{
  "model": "text-conditioned image diffusion model",
  "dataset": "regions of photos with short descriptions (Visual Genome)",
  "train_examples": 203450,
  "image_size": 64,
  "horizontal_flip": true,
  "conditioning": "text",
  "arch": "uvit",
  "objective": "epsilon",
  "cond_dim": 128,
  "tokenizer": "word",
  "vocab_size": 6471,
  "text_encoder_width": 384,
  "text_encoder_layers": 10,
  "text_encoder_norm": "layernorm",
  "text_encoder_norm_position": "pre",
  "text_encoder_activation": "gelu",
  "text_encoder_mlp_ratio": 4,
  "text_encoder_head_dim": 64,
  "text_encoder_fused_qkv": false,
  "text_encoder_bias": "all",
  "text_encoder_qk_norm": false,
  "text_encoder_parallel_block": false,
  "text_encoder_inner_norm": false,
  "text_encoder_drop_path": 0.15,
  "text_encoder_positions": "rope",
  "cond_dropout": 0.1,
  "norm": "layernorm",
  "norm_position": "pre",
  "activation": "swiglu",
  "mlp_ratio": 3,
  "head_dim": 64,
  "fused_qkv": true,
  "qk_norm": false,
  "parallel_block": false,
  "inner_norm": false,
  "patch_size": [4, 4],
  "layers": 12,
  "width": 160,
  "positions": "learned",
  "init": "kaiming_normal",
  "residual_init": "none",
  "optimizer": "normuon",
  "muon_scale": "original",
  "lr": 0.017,
  "momentum": 0.95,
  "nesterov": true,
  "orthogonalizer": "newton_schulz_5",
  "adamw_lr_other_params": 0.0018,
  "grad_clip": 1.0,
  "steps": 5200,
  "batch_size": 128,
  "epochs": 3.3,
  "lr_schedule": "cosine_restarts",
  "final_lr_fraction": 0.1,
  "warmup_steps": 100,
  "weight_decay": 0.0,
  "adamw_weight_decay_other_params": 0
}
Rows from block 6 of the denoiser of a small text-conditioned image diffusion model, named by matrix and row number. Rows with one number belong to one neuron. Each number is 500 + 50 x the weight over its row's rms, rounded and kept within 0 to 999. All counts start at 0. Numbers have three digits each. After the name is the row's rms in percent of the matrix's.
After each neuron's rows are labels from the 100 images, of 14976 (inputs lightly noised), where the neuron reaches its largest size: "patch colour" is the nearest of a few named colours to the mean colour under the peak. Only what is clearly more common there than usual is listed. The data: regions of photos with short descriptions (Visual Genome).
# gate: MLP gate (model.blocks.6.mlp.gate.weight, 480x160), inputs 0-79
# fc1: MLP up (model.blocks.6.mlp.fc1.weight, 480x160), inputs 0-79
# fc2: MLP down (model.blocks.6.mlp.fc2.weight, 160x480, transposed), outputs 0-79

gate.354 084:459584610549508462499449591438463512401528507490501559505431482452545488558425541457503477434463598474505538499539568494449499484495557495462490530511554545524469483496493590497441599441398508487551594475541470493404573451526524512582450486
fc1.354 100:505488536453414484473570533538472576474481508469534580573489479488444535558506508496465563418556548523475525610484478524526494570414448491563533521573622443472433524538344590494514452526450502511498459452566424551435441501518448506463469602
fc2.354 094:513538499540544464471427468437423480508505465550454502520561493452576516452473547480471509458451486526511472488501520489477582403445539492510493510517500551605453541531568439500570591447513439528450519432478473503543501436529574528564592413
patch colour: yellow

gate.159 088:487536563463434528512511595531524509488392446495519565526453507548463513487410579464522536515534532531531528530505497473443482418453476461499499506499551499465527487472471551612542427502514523577562411412478635450454561512633597476579514479
fc1.159 098:614492481580489495504448459432561496452439546520449538481418517536524439569435594508467479448505563453480511493617555484578463477506454572546472444517432641458447517481459510510467534468501505472540462439514470558454516392537546502527489536
fc2.159 078:499505611479502588586426469542549547533507504463539595524489509560546550418448454517459497448534517361502464483604546518526564537456546498598466492484506513544549553461550478540494533470531470457476484491497549543498556488555487588511462464
patch colour: pink

gate.173 086:482464504429546486475493462491513521469544524571490472439530469528567575549485568425447601540454392550459549446487547493524514460515489439518576497518458443559491353568441470552540521483436409554537509467502557448498503538480524552515444475
fc1.173 095:470589529534501430488408520472532510548483549539440485595442457465583499438464477482531472503508424540461532451416444463481511472524517514523536538554535538555476446600485487601465584437534503496569444491528418417521587592500521502425495454
fc2.173 091:543496518430516528572546562419519539575518526453537489482540511567529487539537437512512498475530594494525500521525509469506503510489639460453496445542505500507435514509464477602499412469451427485547521531499478487503458480549468408585481614
patch colour: yellow

gate.145 111:464411509460515532452508540469558474515532499523490471482442448560552518514517463430534569514576451442440537543442456516535503535504545460535490481489366469507526476487486610419527453421521520568495562447418514487468608471542477456580550488
fc1.145 121:587599488470451517469506421521382523540559517531473552481523502557517500471605479572499530453416508500578455545483504415436429493552464481480518446494555412471541484537478416522493484504501468455514520448503497573434535591427538526476440484
fc2.145 104:478441556501465434514516542600480500435455415512506532548545483461454483539491589413534485494523516525437446422580509518567426504457550496420494538614543542543536547485476485584544633503445539497477460577541559456497372506572460473501582516
patch colour: grey

gate.389 114:501466492489558489626531542404442567501525555570440544415479558520577590522458477538465567441426474509500533494550431544495567410433540555398549473532453632529536502515575478513449451457532500508475434579481414527469463458444515461526468501
fc1.389 111:477406455468513496631576495480560624515553491549458480486496522461485571438428543474446541438475508460515473495504463533425464347464514453562556457498449551641559463517486494421512542416506438539387500492489458513496469538459522523524421559
fc2.389 069:463545525562477438536493477523444559568455525515472426451448446558562465451454546421438497501494415533506480513432530452525525531530372449483438502618487547435473513406415440598512447434455461479559515562548425497622496526518525483501478514
patch colour: grey

gate.34 094:464453525568534504431514523492481425532543419531431561435563474522498511521564455495350476479463506455474589530516520394435475479485403469415499554463472518546464465499512533496506546514522472517644434525533507540477566478527561592511490434
fc1.34 112:546458534561490494385508425400518474466565408456455509504564489523485585523621464512486452551467472455591546601430521473476436436515437459497615561468443550504503480545508532531470508462509505561510461543466479479521552551486606478468489518
fc2.34 106:496506488441458443525462499516505487534503582522460531482401572516578474489494566474544500514528460492556459496519442520539520608619490525539376401498549511397562497470457535532448517489536501466505564417409539501573540388448428482502556553
patch colour: yellow

gate.413 116:473511470575465498559579495498522511364473496560600500445476443519502561542460458468483489504413381582482506446525496504476528498544534475502594510394557452428503510454501487508495439552381505455557510430469544440403603391543553393590549500
fc1.413 106:436494446568505544448446481531572544531543514517462468420523463557519495536551437430536569512448422557500531476555519518483411541422526463464552448493620453482480464548488562526484534540450531429520484499501472349430490456475527485450593426
fc2.413 117:590502484520412455526519463446496427500538508434495541596460490452496490565506485559440458541521539563489435574485460431509563401610445467500393559516449482519542503472479466510453397474517432571479463571588549530501558596543538525514527549
patch colour: pink; white

gate.449 093:425510505464535484543528487461489462451543498442492511582485412379433470507548510495552485471545533495479525532473531499478558578452499496525469534446402513463421513557523506523444453530554557493533462404471538509432506542583542424582572536
fc1.449 095:529547486531473512508453580509457515429429516541377532444570471477577505537495528448480454485559520602456498576491591461532525478510564461557445528567498520461384627558453549432597495529357415497547552470546422442439483460483474459483484466
fc2.449 094:508524447559529527489509482462459498497514491522503514487510527456463454510490381461516529466560500463494453597418541438555572564576470550572471466499450542589569489546427367518463511561538490482584522532416468481488567554551524500573523519
patch colour: pink

gate.102 103:584505485397494507409577520426494622488485528473538535541583419447514484517471583482541510469485413508482485534480468565514526553446427557503571496511471321414560495493516460538520391501501516524455427445428450476520564494516486498457506440
fc1.102 103:496532520526509408521384389446405538482476564508466444521441591539449430485518468496414507512537539513494431459473436509601422483595433537539523496468544609544537589559513519424444566599541446518492577583545543495546416538518400573463398474
fc2.102 117:449467464593467502550435496442465501444522513526415519497526598461513487455553506453482515510584483565505543426527487413548516464499522502499399548468566505552467568554555443496480441574438487536501572444548569439710419489555555489444499504
patch colour: grey

gate.48 093:569477423535432350527509562459449549527529518459458468579462501540524476468514431517558589510569588435548429561551458511502474432457482482499467477454528617436506544433522510515524489466518527486529518525472515484516436459448493549468560522
fc1.48 096:498480485520560469568535488506520492497491481565430489511486452455337446457475449533405502563503497586376401501496608541502528507550434495538450551470539600476516459451477531559556412523551506555413505473457462456463508465479541576482544514
fc2.48 105:496505473531574500499431546503491446535444525464480517497520525488550504521430523457571400506545402559618518501502415453532477483416503515526425445528494520503416497507493475406517532505534525573561480566512553464474488539472532506498519564
patch colour: black

gate.108 103:456510505484489511561535523565454487539516469517492468418524441494489598376523503521471508526428490541521434485417457499518564541549522536439453422509449542474473523466540432539576503556512428514527468593443597509550535543506455495538451420
fc1.108 093:515456586493445487478566490488577459559509461479524563575450547475599475493574575441473463476520527503462434545411496455499490573375524481518507577565590491508535523485388556546416567492472442508547575406536475419477486557551458553472519428
fc2.108 093:506426557519479482552475436517423516458518425468519428502481522570480471481551621458453472470497477553485389484527384507530522433428470534447407470485523449481480489481522531522553442499436494452532511484547561477576452520469484494575405473
patch colour: black

gate.40 114:564434406576540525601451491474552537511487492525556461425515512500518539430452512580438391474595538501477536480377487524465543363535442467528603509501530533521517513552482467527561447448522560544477484402488478497549513469549460404458453485
fc1.40 119:449563537558475486484479448502407481518472519444536495502486441420501471476514485553541519467527437549412540488586531472521345590522423476515481534461485475454442509415378639495506520551566539503558587453521524538541489528554468478520515516
fc2.40 088:535504505472506520474530562421536459544503556588478451457513550575453460510496569455484419477520463477507529521456453531469555436519600580458482464524570592499515498582545421551451475530379525530437475525464446529410519456506517472498524412
patch colour: pink

gate.197 105:364465487459578455533544520568473470520437574529447460465501476506491495518501570436532532488485569461515442425509453557419590528510524532494598378568499453579508447543515466532506534469453417431452387466442477509511494459499534588537510536
fc1.197 093:408447569442484456417425549550462509554440500578616495576498391473517493562494619472499562487472482522590461578473526591476516504488544499512435377535575494537508486436464492498491501515415483476470496543533506533496532494436501500576550565
fc2.197 101:429624511596506529577457546452495512486472624499550607570486527457536486463530535455503564603451463449600511535580515513451396533433490448403437539436468457513509483432451469556478498531524472538523456527561498492438488504478445448471496481
patch colour: pink

gate.461 093:591464577462406561409517494439488534546491568499543470485569506468493492572477467596511415506477522416478506415591484544543511529418478409522500544570549448511575453563557492483509617506396502496485454504530474448457544472524514498450454487
fc1.461 168:496516455535560538447475549560462516500531479460514547514466497438448543447485480509569553393422476500480491605546503591524441479427507633478480487448493500510521572419434509575549534511471475469469457593516416542492472458483499462574511458
fc2.461 071:580525489486482547507424536508516578504444442572471547580439539554546557434494442546538539431431461504443582583560532543486458484479549516551506478535494494528430543420458456643505417442492451499448476416508486462568495529464568466502558404
patch colour: black

gate.80 085:534520511507555428592538453485522529498524457477516550495495584449554524451536542474439504517512448471502565518367538596451576481499516484473482480630533538506478457521476451539470549504501549479543512517550524461458553465479418503407507431
fc1.80 072:561553407536546439524478476570416476425454428439510525456429542506567520544501496419439493538543518486415517477481460587533534479484572505489501573508496541574444444450545488499520517526501605496469406540566569460526566560442491529526503511
fc2.80 103:485547545435332494502472517543505568533530477524551471588545477492454648454534484522531514424432490524471467490556539511525439522473443478511497510528468454497570592540507449472611481421476453474518484470545493429476572466569613493501503560
patch colour: black

gate.316 121:541511539517505477468501506490576493514630521528568461508516539491519495454426392443464605460497593540616515421469536380510562525388551522483463568483478456485546608453532484544394493498575409508509432457443483559490568553511567492413439468
fc1.316 101:507527516477562521464556554528465452547472569600519421569507486473532501452486470436534598448450532498617473466537444460641470573423545572524531535496543511526527502409525525485456535564534425519513398575469539496486471440524469502476478460
fc2.316 113:519395421442510499611507476485501548453459498488498541433476523571469495531621547577532365446564454468372480498499527543465514463572457467470488411431540469452450457519508489492522449359456470437500622496532440528476535529531528480569529427
patch colour: grey

gate.348 093:516506471534532442510446570553465491511576511389501487540469567485483509502538505544489424507481602469410491471592474608442490452390655495550425468477537518505450490536599501514396520553485524500580482457481561584471527530551505540506508410
fc1.348 083:491532397556511474532481463494507514474517557564464554425463533586512511541425508430527538443486442638487516502397603501561534567525450480445492445440497429490475515556421481496549439523531511484479602485484454441465500437494505495538457536
fc2.348 085:543530464515525439548474509517448509533514547537472468447440517567475470553574450514512456532464490531440511446580517523424468567495597509548444495507508520492438443487550437462521466456469534470516443464475483418544521539462493513612437433
patch colour: pink

gate.89 099:552503554446458460532595442529466530517523496374412480484489564462542472403518468560521464544400558442589462570595504482396523498506528410459486471575514421444506532493485489451508504557568482458537410479540554603510365459539567437474532418
fc1.89 109:455479369549619599567485530546561433527470498551514503644564432525479483523454503481493502458575431518516451485503487491521483560510458518587507533441467528585415514472559516515500536471425524524407561468620504445499622567534452538517490442
fc2.89 105:500518489456489522513544512525607639545502518449509502474511539466440424528566605531498536532443599541671530513531447531485506625474578477429543532494494497451453505461503470452462519551474513506546465527484499517587480412514535485549550359
patch colour: black

gate.225 097:530483557514514458468422502408517419540458581527420526470500500397496557498558463483496466442413458442423489483458546437426482407535456427529464542466527467561481503479547555571522583524464457593592568486574550535505558508468560646571451461
fc1.225 105:451447479547463596536467504518513477553567434523533437491543457559503459462487491527571573519446483493574406457602534520470524507480468536435522395447460489514538546510585418544448428401512564484518551519419461470637501495512503474500561460
fc2.225 070:532526545437547467455449415471552470522458570527452566436503504560496438502519452528420609558525531505498503505507524556473470505595515534529423572515447548466558502472553535538450495468502554471454541485467467494562470444547452565455441437
patch colour: yellow

gate.192 096:509371493506498521534516543517533542538520503436466441503534512490501425485508499521482473404420460502533439554568516512454507542465559605491445510511450485492484554472562558528612515491537506501514484451579522586452462539415555497508470502
fc1.192 089:550487500427527484488461527522531636528462448431541481545561575450485467519514554552485415468389530435467569460562441504420524473482475493476451535477460464537469518509460581474578537539500437523610436421587551431505408458432600523577526492
fc2.192 118:423502381520434415511459476468385494481508510581446511519522476563447552474515491516510548438588547491409466477606526463544475442504467419553439478534500432512614421486507475443398511540481465467393506561511514489532545483550462455498465498
patch colour: black