Weights of a small text-conditioned image diffusion model: patch size [4, 4], layers 12.
Rows from block 6 of the denoiser of a small text-conditioned image diffusion model, named by matrix and row number. Rows with one number belong to one neuron. Each number is 500 + 40 x the weight over its row's rms, rounded and kept within 0 to 999. All counts start at 0. Numbers have three digits each.
After each neuron's rows are labels from the 100 images, of 14976 (inputs lightly noised), where the neuron reaches its largest size: "top examples" is what is common among them; "colour at peak" is the nearest of a few named colours to the mean colour under the peak. Only what is clearly more common there than usual is listed. The data: regions of photos with short descriptions (Visual Genome). In brackets: how many of the 100, against the usual share in percent.
# gate: MLP gate (model.blocks.6.mlp.gate.weight, 480x160), inputs 80-159
# fc1: MLP up (model.blocks.6.mlp.fc1.weight, 480x160), inputs 80-159
# fc2: MLP down (model.blocks.6.mlp.fc2.weight, 160x480, transposed), outputs 80-159

gate.335:474417453442601500478589465516451519473458454513451454491444509591477551474492571491509542494459490472439524514477486517451512447524544545521553523456515529494554450484471484545468475465559542547504496496554563544492528542529450563453421480
fc1.335:504486481448524418513501478515569522565476577470533490481457491565515479471542529475499500514460488520557554531456513516470462504544493442543512416536504541507513418532467538462506498508499502513460512577521498523487556514452440475536504492
fc2.335:551537492544487593487496514500426475454568430570492497538514537485494505543451526539526464470500509496436416460525506518507561502494548622432518496463469476540486536454527442486469518513525477419532505463491494444512471525569532495520449478
top examples: text has "red" (26 vs 4.3)
colour at peak: red (89 vs 0.9)

gate.144:487462491494523500406489498536501485519518455521563378518486478441507515519557480560491456545551487538482491452455525487490464459455460554528473512510453570578487518514468443551473471545517488557478537459496458407490568519456544510485528488
fc1.144:539519522519479454498488465500511437497503478515515470466446462565496489536512488470469513519450497554467495525548410482497540575490480520587549527515484577521475421492546465516473433499576471521465525543456514514464519592476504550455495508
fc2.144:524510499586550532544530486487552498517516514516501430546537538484491502552491515501444505621431436437514462516494541423460559483463469470524577530526595547510523466469506484492566522543601489514477519502542467454493558524442513462510509498
top examples: text has "sign" (27 vs 2)
colour at peak: pink (38 vs 10)

gate.122:512453529538447504501457484460492429526502482523457524508596392508513484567480494524484481441448471523488434452522488522529481567476463519528473522520530548455557515544516535574502501555460462487480494499476473553470526479495422535440521532
fc1.122:478463566487509563444477453523529424556479452481548541524550462481492467509474495480478458496581519590454516460559532389450507461518486416408518475538461494469569512435483542474553518491495440538495500530502450479509478510578519551535450526
fc2.122:500498511481511488498485485467490518542506439415475550596469447462466554491417482456489554531522483477491530459539516535452443552594488561535485519589462403447503495495510603506544491507467542583561481456525462503496488451521573541496465529
top examples: text has "sky" (35 vs 1.8)
colour at peak: white (30 vs 6.5)

gate.458:466534381609436515497424525491459571479521487458479472514509512449590520462521426493450490512498532442515431452525502528441479460470427529496464500488451522491475507538469484492498498456503505463497545560467527474514465579499548499465413497
fc1.458:499511435546528569516415522473425542461484463493414446479489479434523460503401475506505481516425510472546432492506506528489561509492458522490430547473494486515519490541456489460512496498594549461500487452451507477502502519494536497521495468
fc2.458:480517502424498451543545466466506457525492526593583497508451509496442492524494526508543531442498503506488517578436494566551536498468541458525518419456470499500503495429539478487459545516486549565461480476438554454500492426487546470515580583
top examples: text has "red" (28 vs 4.3)
colour at peak: red (41 vs 0.9)

gate.59:532503531465525503519561446527451588552486506488514535540517496489474488469506478511589567577455608511439450558519470527557509502543447537534522499506503506483513510584483509540458513526586483490582523500519473438513483537461401438566540527
fc1.59:497494459513537511515456461473503473499455552532504510491498571508465525417618487511547472502474477509484421491523412517546510535469516485476540509472547523567494450491489519459444502588486467520538555435567447491524519443505436521528507484
fc2.59:523529549455471493459518456502488580522486476439502480470503432512538451495492458502515484434416497483442521483544543560472512475564449549543465482555427549462484510476495544526485535501518520536493486565466456482490489488530392458470472460
top examples: text has "zebra" (30 vs 0.6)
colour at peak: grey (72 vs 32.8)

gate.138:469569481477436516522512492502412523471514450513514490502453543471493544555526454486478483451523524448458518455534491480537514446501475430501484574412513494469548543551563483505441490506501526584520505469486448498509544448545518531493448493
fc1.138:501490458539418473540496451460486450457510559496521535488510474481498580520533459463542475489519535403477545539544471499558516503521449426488501410525503561467487517594548484460532494535458464583518513539507465531521553503498434497458512418
fc2.138:551552475449511567507520551477443522491566541475481495486440544475439493548476490480459506514459470415494469493516452453534451502461501461559489555473504491549588527531560483490436504524512556566525517477420454514520496486548510544508428540
top examples: text has "red" (27 vs 4.3)
colour at peak: brown (62 vs 30.4)

gate.5:479529479523488533454531431466536486536533440500562444544513493531484541569481539498491525473472496548480440577494516444466460459432458505458479542474547492535476504524496513575473490509585508486536527489482404481494516572483503510454534522
fc1.5:479458514525531505489483443464494497563490468466487503529515464572446497484522484510444540497506495519498450462476547505454451478520504469495523526433479500507557484485609524436576502608544538538461553519534510529541515539514503502486523527
fc2.5:598543489509495458440508501572500480503414460598552474528507438487561504544514454549540477512503504557495508445534472536508553515506416493524486504594540517476525481481414534558481458436514447575491487476492535444489485505458523490468450465
top examples: text has "sign" (27 vs 2)
colour at peak: pink (31 vs 10)