From a checkpoint of a small text-conditioned image diffusion model.
Model: 26.1M parameters, 64-pixel images, text encoder width 384, text encoder layers 10, norm layernorm, patch size [4, 4].
Rows from block 8 of the denoiser of a small text-conditioned image diffusion model, named by matrix and row number. Rows with one number belong to one neuron. Each number is 128 + 32 x the weight over its row's rms, rounded and kept within 0 to 255. All counts start at 0.
After each neuron's rows are labels from the 100 images, of 14976 (inputs lightly noised), where the neuron reaches its largest size: "place" is the part of the image that holds the peak. Only what is clearly more common there than usual is listed. The data: regions of photos with short descriptions (Visual Genome).
# gate: MLP gate (model.blocks.8.mlp.gate.weight, 480x160), inputs 80-159
# fc1: MLP up (model.blocks.8.mlp.fc1.weight, 480x160), inputs 80-159
# fc2: MLP down (model.blocks.8.mlp.fc2.weight, 160x480, transposed), outputs 80-159

gate.77 [113 166 161 146 133 156 176  88 180 146 139 147  95 105 134  79 169 177 142 108 118 189 170 107 115  83  97 121 160 127 121 131 123  93 144 139 144 131 154  80 137 147 159 122 154 189 108 176 179  71 140 100 153 155  88 112  92  96 163 100 170 133 141  88 160 186 107 153 104 104 130 135 119 134 127 137  60 170 197  72]
fc1.77 [ 84 137 122 100 148 114 143 120 160 135 155 142  88 129 166  79 170 163 141 125 168 126 177 123 162 136 154 107 135 155  67 136 106 113 103 148 118 116 120 116 112 162 141 129 166  81  93  88 124  74 122  80 134 118 122 101 123  69 149 174 141 113 131 104 138  93  64  94 139 149 117 148 149 154 105 122  79 174 216  80]
fc2.77 [ 75 102 101 100  68 115 151 101 106 192 119 102 213 175 103 212  91 129 161  93 163 112 158  96 156 158 148  91 122  99 141 106 116 168 121 139 105 115 132  85 104  90  52  87 124  96 142  97 118 107 135 152 132  85 126 169 121 144 115 126 133  99 134 137 131  83 188 154 161 153 113 139 153 114 156 132 165  46 101 165]
place: centre

gate.352 [107 108 165 106 117  84 170 150 155 134 143 156 105 124 113 113  96 138  86 104  97 167  55 127 127 109 143 104 168  81 119  67 202 159 126 149  94  97  84 140 109  87 134 142  97 125 148 170 104  96 113 164 181  99  88 146 157 103 143 109 153  86  82 112 148 187 104 163 178 120  94 144 192 117 100 159 131  92 119 103]
fc1.352 [119 126 157 131 141 142 112 141 123 107  50 109 143 165 117 149 148 132 156 134 165  54  90 144  60 102 116 156 144 202 102 128 131 159 114 131 114 171 164 123 134 167 138 143 167 200 147 151  95 132  98 166  80  79 123 125 130 183 189 109 119 142 119 109 103  98 101  91 105  88 153 135 115 139  86 117 131 183 136 118]
fc2.352 [102 101 180 127 171 107 107 166 137 191 159 102 204 155  99 128  56 171 160  86 108 143 141  99  81 137 181  59 131 165 147 122 134  99 128 153 143 112 122 133  61 141 112 155 115 119 104  93 121 143 118 134 170 102 155 118  88 138 142 161  87 109 165  64 210  38 112 128 186 153 138 100 149 159 112 143 110 131 188 101]
place: centre

gate.303 [129 162 155 145 147 115  96 183 130 148  66 120  66  96 167 184 123 178  91 161 110 107  88 108 147 120 111  89 102 132 151 159 213  74  94 136 112 188  93 117  69 108 154 126 149 139 143 159 117 101 152 175 130 169  91 139  97 120 161 153 188 170  77  94 182  94 137 139 116  92 116 175 153 118 107 148 122  88  74  75]
fc1.303 [160  77  93 142 130 156 113  99 139 130 152 101 180 180 164  89 131 115 196 111 152 104 151 115  96 191 104 112  46 161 109 137  74 162 121  90 130 129 130 168 106 148  90 165 143 136 115 140 144 179 117  94 118 104 235 104 163 147 119  74 152  98 137 111  94 221 149 135 123 159 103  97  91  98 143  93 113 119 190 155]
fc2.303 [137 160 161 121 117 109 110 147 114 117 106  98  81  63 126 154 126 149  63 180 108 139 104 105 171  75 125 114 142 153 129 144 163  99 144 173  99 145  77 114 135 129 138  95 150 135 150 142 118  91 119 179 117 168  65 149 110 118 164 152 129 206  90 101 145  84 118 160 131  87 149 119 172 123 142 121 153 139 101  52]
place: centre

gate.108 [111  62 100 137 163 117 135 130 144  90  73 105  96 187 132 114 148  90 114 162 149 185 121 127 124 112 167 121 113 207 119  93 153 174 116  86 141 140 181  85  89 151 107 181 130 151 154 135 115 162 116 105 112  83 117 117 131 164 152 130 203 173 110 195 124 101 110 168  90  66 137 131 104 141 134 182 110 114 170 116]
fc1.108 [129 140 113 157  81 115 123  99 138 153 165 166 110 121  94 116 105 137  89  99  96 151 107 112 131  71 154 102 162 110 155  79 151  77 134 167 110 114 135 135 138 187 193  93 124  69 138  93 117  84 145 172 204 119 133 176 106 102 106  49 109  92 102 124 153  79 112 153 180  90 121  85 166 136 109 151 171 143 142 154]
fc2.108 [136 161 185 119 112 154 138 133 125 118 124 124 130 107 127 153 204 119 171 145 134 139 112 161  91 116  89 118 103 176 149 140 110 203 109 134 114 129 143 153 133 132 126 156 147 225 131 118  89 211 164 109 103 131 157 133 147 160 113 150 117 104 121 141 141 173 100  94  83 216 140 167 121 122 154 135  72 144 122  85]
place: top centre

gate.304 [110 150 116  76 172 121 149 130 203 140 129 145  95  98 179 118 146 142 133 158 112 109 135 100 115 147 107 149 162  85 133  95 122 119 175 119 164  89 158 124 135 158 171 109 137 108  50 152 160  72 150 156 223 136 146 114 128 182  95  85 154 168  56 122 140  62  91 124 194  89 144 124 168 123  70 147 124  61 113 147]
fc1.304 [ 94 187 135 120  66 119  98 112 118 186 150 153 120 141  78 153  80 160 104  83 154 148 122 172 181 203 151  77 163 105 118 138 135 103 150 138 111 122 185 152 117 152 141 176 145 123  64 138 109 153  95 138  95 118 149 128 194  76 128  86 105 108 143 141 109  98 151 141 145 152 203 148 134 164 176 109 120 129 147 112]
fc2.304 [153 103 126 140 223  96 145 106 135  96 133 182 132  94 185  98 160 127 183 167  75 101 149 133 185  75 127 165 146 140 118 149 130 125 119 116 136 106  99 110 127 153 146 115 156  89 110 119 129 120  81 114 186 155 149 122  76 135 136 176 122 114 149  91 184  92 158 173  94 140  71 127  85 126 100  85 157 101 167 125]
place: centre

gate.132 [171  92 114 161 111 138 130 171 140 152 150  75 132 109 125  91  67 142  94  91 104 111 107  78 136  88 159 176 154  75 116 123  92 114 104 147 123  82 122 172 119 135 139 138 101 126  39  91 126 178 140 129 146 147 110 112 110 113 154  88 167 147  97 202 120 153 151 101 150 129 139 137  32 104 106 128 135 166 176 163]
fc1.132 [ 96 143 140  83 140  84 176 149 163  71  96  86  82  76 152  91 143 141 133 129 181 131 176 112 136 178 129 119 112 110  84  92 107  66 176 106  90 135  81  85  81 135 171 187 113 138  87 121 150 131 114 165  85 141 193 121  68  65 137 175 102 136 188 137 119 109 109 181 132 148 116  94 190 157 156 125 133 134 149  85]
fc2.132 [164 147 115 134 109 152 105 107 111 247 127 158 154 134 119 136 126 106 165  96 122 129 111 154 167 109 123 140 127 117 153 149 164 172  99 133 177 147 166 188 180 109 111  70 150  92 145 137  98  96 112 119 162 130  66 138 184 204 138  78 156 100  67 168  94 115 151 115 160 117 152 161  63 100 149 132 126 129  98 169]
place: centre

gate.114 [163 110 155 133 126 139  88 114 137 109 142 123 119 134  95  92  45 152 106  94 148  57 163 155 140 104  85 101 166 107 145 116 193 185  66 166 167 122 143 107  78 167 135 195 111 139 109 128 172 132 132 134 173  42 122 191 129 147  88  97 135 131 111 106 154 157 115  77 141 105 169  66 159 120 131  99 106 124 187 135]
fc1.114 [140 102  85 129 124 129 169  90 133 196 143 113 100 105 160 148  63 129  92 154 115 138 106 182 101  98  82  95 158 100 106 114 149 187  94 149 134 123 170 132  81 182  67 192 109 142 189 118 108  64 172 135 186  66 129 127 124 149  73 178 131 134 158 128 144 104 106  47 103 108 101 101 116 116 114 107 138 111 140 119]
fc2.114 [133 158 142 107 124 143 151 144 150 110 131 137 142 119 115 136 202  94 180  95 135 172 135  89  91 156 137 135 117 173 143 158  76  80 173 113 155 146  94 132 183  61 158  50 141 125 100 121  96 131 129 107  57 181 138  98  98 107 145 122 138 116 132 150 107 137 124 203 111 147 150 189 145 122 147 178 114 142  88 112]
place: middle left

gate.353 [107 126  86 141  49 110 115 133 144 172 144 170 158 142  74 139 123 170  89  93 132 141 131  86 123 112 178 119 166 106 114  96 173 132 117 152 153 128 168 145 165 175 155 106 182 103 104 118  77 166  92 159 153 109 110 105 160 107 138 103 135 135  85 180  86 136  89 115 171 122 101 142 111 166  95 136 179  22 117 119]
fc1.353 [145 118 127 124  89 103  70 127 134 152 136  74 109 163 157 173  77 184 111 153 130 106 158 147  97 120 108  95  87 110 117  96 132 164 108 160 160 139 197 168 131 133 117 101 146  53  92  74  86 129  95 152  97  84 143  92 155 133 140 120 210 125 102 171  58 120  96 120 151 122 122 138 109 140 146 135 151  78 144  93]
fc2.353 [146 124 138 169 254 135 153 143 150 113 148 100  98 120 143 148 129 151 153 107 171 116  91 128 120 110 134 132 149 137 112 152 137  34 128 157  99 134  83  99 133 154 113 156 101 129 175  96 153  90 131  96 103 108 113  97  99  75 133  95  82 166 170 112 120 134 119 173 144 114  88 140 117 103  70 128  64 162 165  99]
place: centre

gate.95 [133  89 192 103 124  91 156 105 128 156 129 107  94 123 149 105 171 120 133 123 123 164  61 159 106 130 138 110  94 132 173 117 154 121  87 125 107 173 166 138 104 137 182 110 142 114 177 152 126 156  93 120 129 153  98  92 124 114 162 147 135 129 135 167  95 151 110 161 162  57 210 152  99 100  88 163  75 119 184 122]
fc1.95 [ 77 159 180  62 104  70 175 157 108 142 139  92 163 157 141 135 112 152 165 127 141 157 111 171 152 115 142 117 169 150 111 114 194 103 129 143 115 155 157  89 146 123 202 107 128 140  92 146 153 129 134  95 142  79 111 151 137  59 156 109 150  95  99 115 108 102  69 168 136 114 201  94 154  79  96 102 164 125  86 109]
fc2.95 [132 147 125 111  86 172 114  74 165 130 151 145  59 118  35  73 149 151  92 133 101 101 152  94  91 127 117  66 149 136 111  82  92 151 125 112  92 115 116 153 110 121  81 151 157 104  79 116  92 149 104 162  81 144 166 166  85 170 134 101 163 154 106 124  30  79  52 136 135  90 146 151 129 139 177 142 103 105 106  75]
place: centre

gate.361 [164 160 127 183 157 153 154  91 115 152 121 163 115 127 116 150 144 151 149 124 113  64 112  79 102 138 115 229 148 179 168 154 121 150 138 153 194  95  60 151 146 131 172 119 108 143  79 128 139 172 136 142 138 188 131  93 142 111 115 164 168 180  80  87 111 170 173 103  64 108 153 173 100 121  76 159 125 133 167 111]
fc1.361 [ 80 142 139 114 106 118 142 114 178 119 108 132 133 141  93 130 164  91 129 128 156 160 102 154 132 145 211 104  77 110 117 177  93  67  96 101 106 169  81 105 135 129 115 166 131  89 140  86 142 133  88  49 164  86 111 146 181 143  88  71 109 125 126 168 139 110 107 127 148 142 164  85 112 144 162 136 102 146 138 164]
fc2.361 [147 119 162 130 184 148 113 132 122  80 161 207 108 158  98 126  89  89 103  78 105  71 136 123 150 133 108 180 143 115 195 145  97 131  99 166 148  81  90 138  90  95 128 144 161 105 193 134 206 126 122 125 106  63 141 117  81  97  90 161 163 167  77 127 125 117 110  75 150 150 152 174 127 180 108 112 110 182 137 139]
place: bottom right

gate.358 [133 124 137 172 157 139 127  97 136  97 168  65 128 106  65 137 135 107 134 120 132 110 110 102 141 120 125 115  97 150 187 157 134  88 121  35 167 139 118 141 183 114 184 142  99  90  79 133  70 148 185 131  76  93 186 165 146  95 107 143  88 128  83 144  95 188 129 136 140 111  91  85  89 157  94 162 146  94 156  96]
fc1.358 [161 115 159 174  75 196 152 133 121 168 136  91 148 106 196 159 120 126 178 175 132 138 158 113  73 205 187 150  95 157 134 152 126 106 136 186 152 132 131 158  96  53 132 128 110 103 112 170 135 156 129 112 180 165 115 123  89 125 148 119 160 165 101 137  48 139 108  56 114 155  82 141 130  88  65 150 150 111 142 131]
fc2.358 [113  78 135 117 151 159  90  56 126 172 130 108 150 105 117 118 184  89  98 133 136 137 134 114 104 110 186 139  86 103 115 132  88 150 126  57 133 142 141 143 124 144 121 148  84 142 159  85 137 164 102  83 116  66 145 129 130  89 134 155  94 102 190 169 102 115 141 132 103  54 192  62  93 168 187 124 119 121 160 138]
place: top centre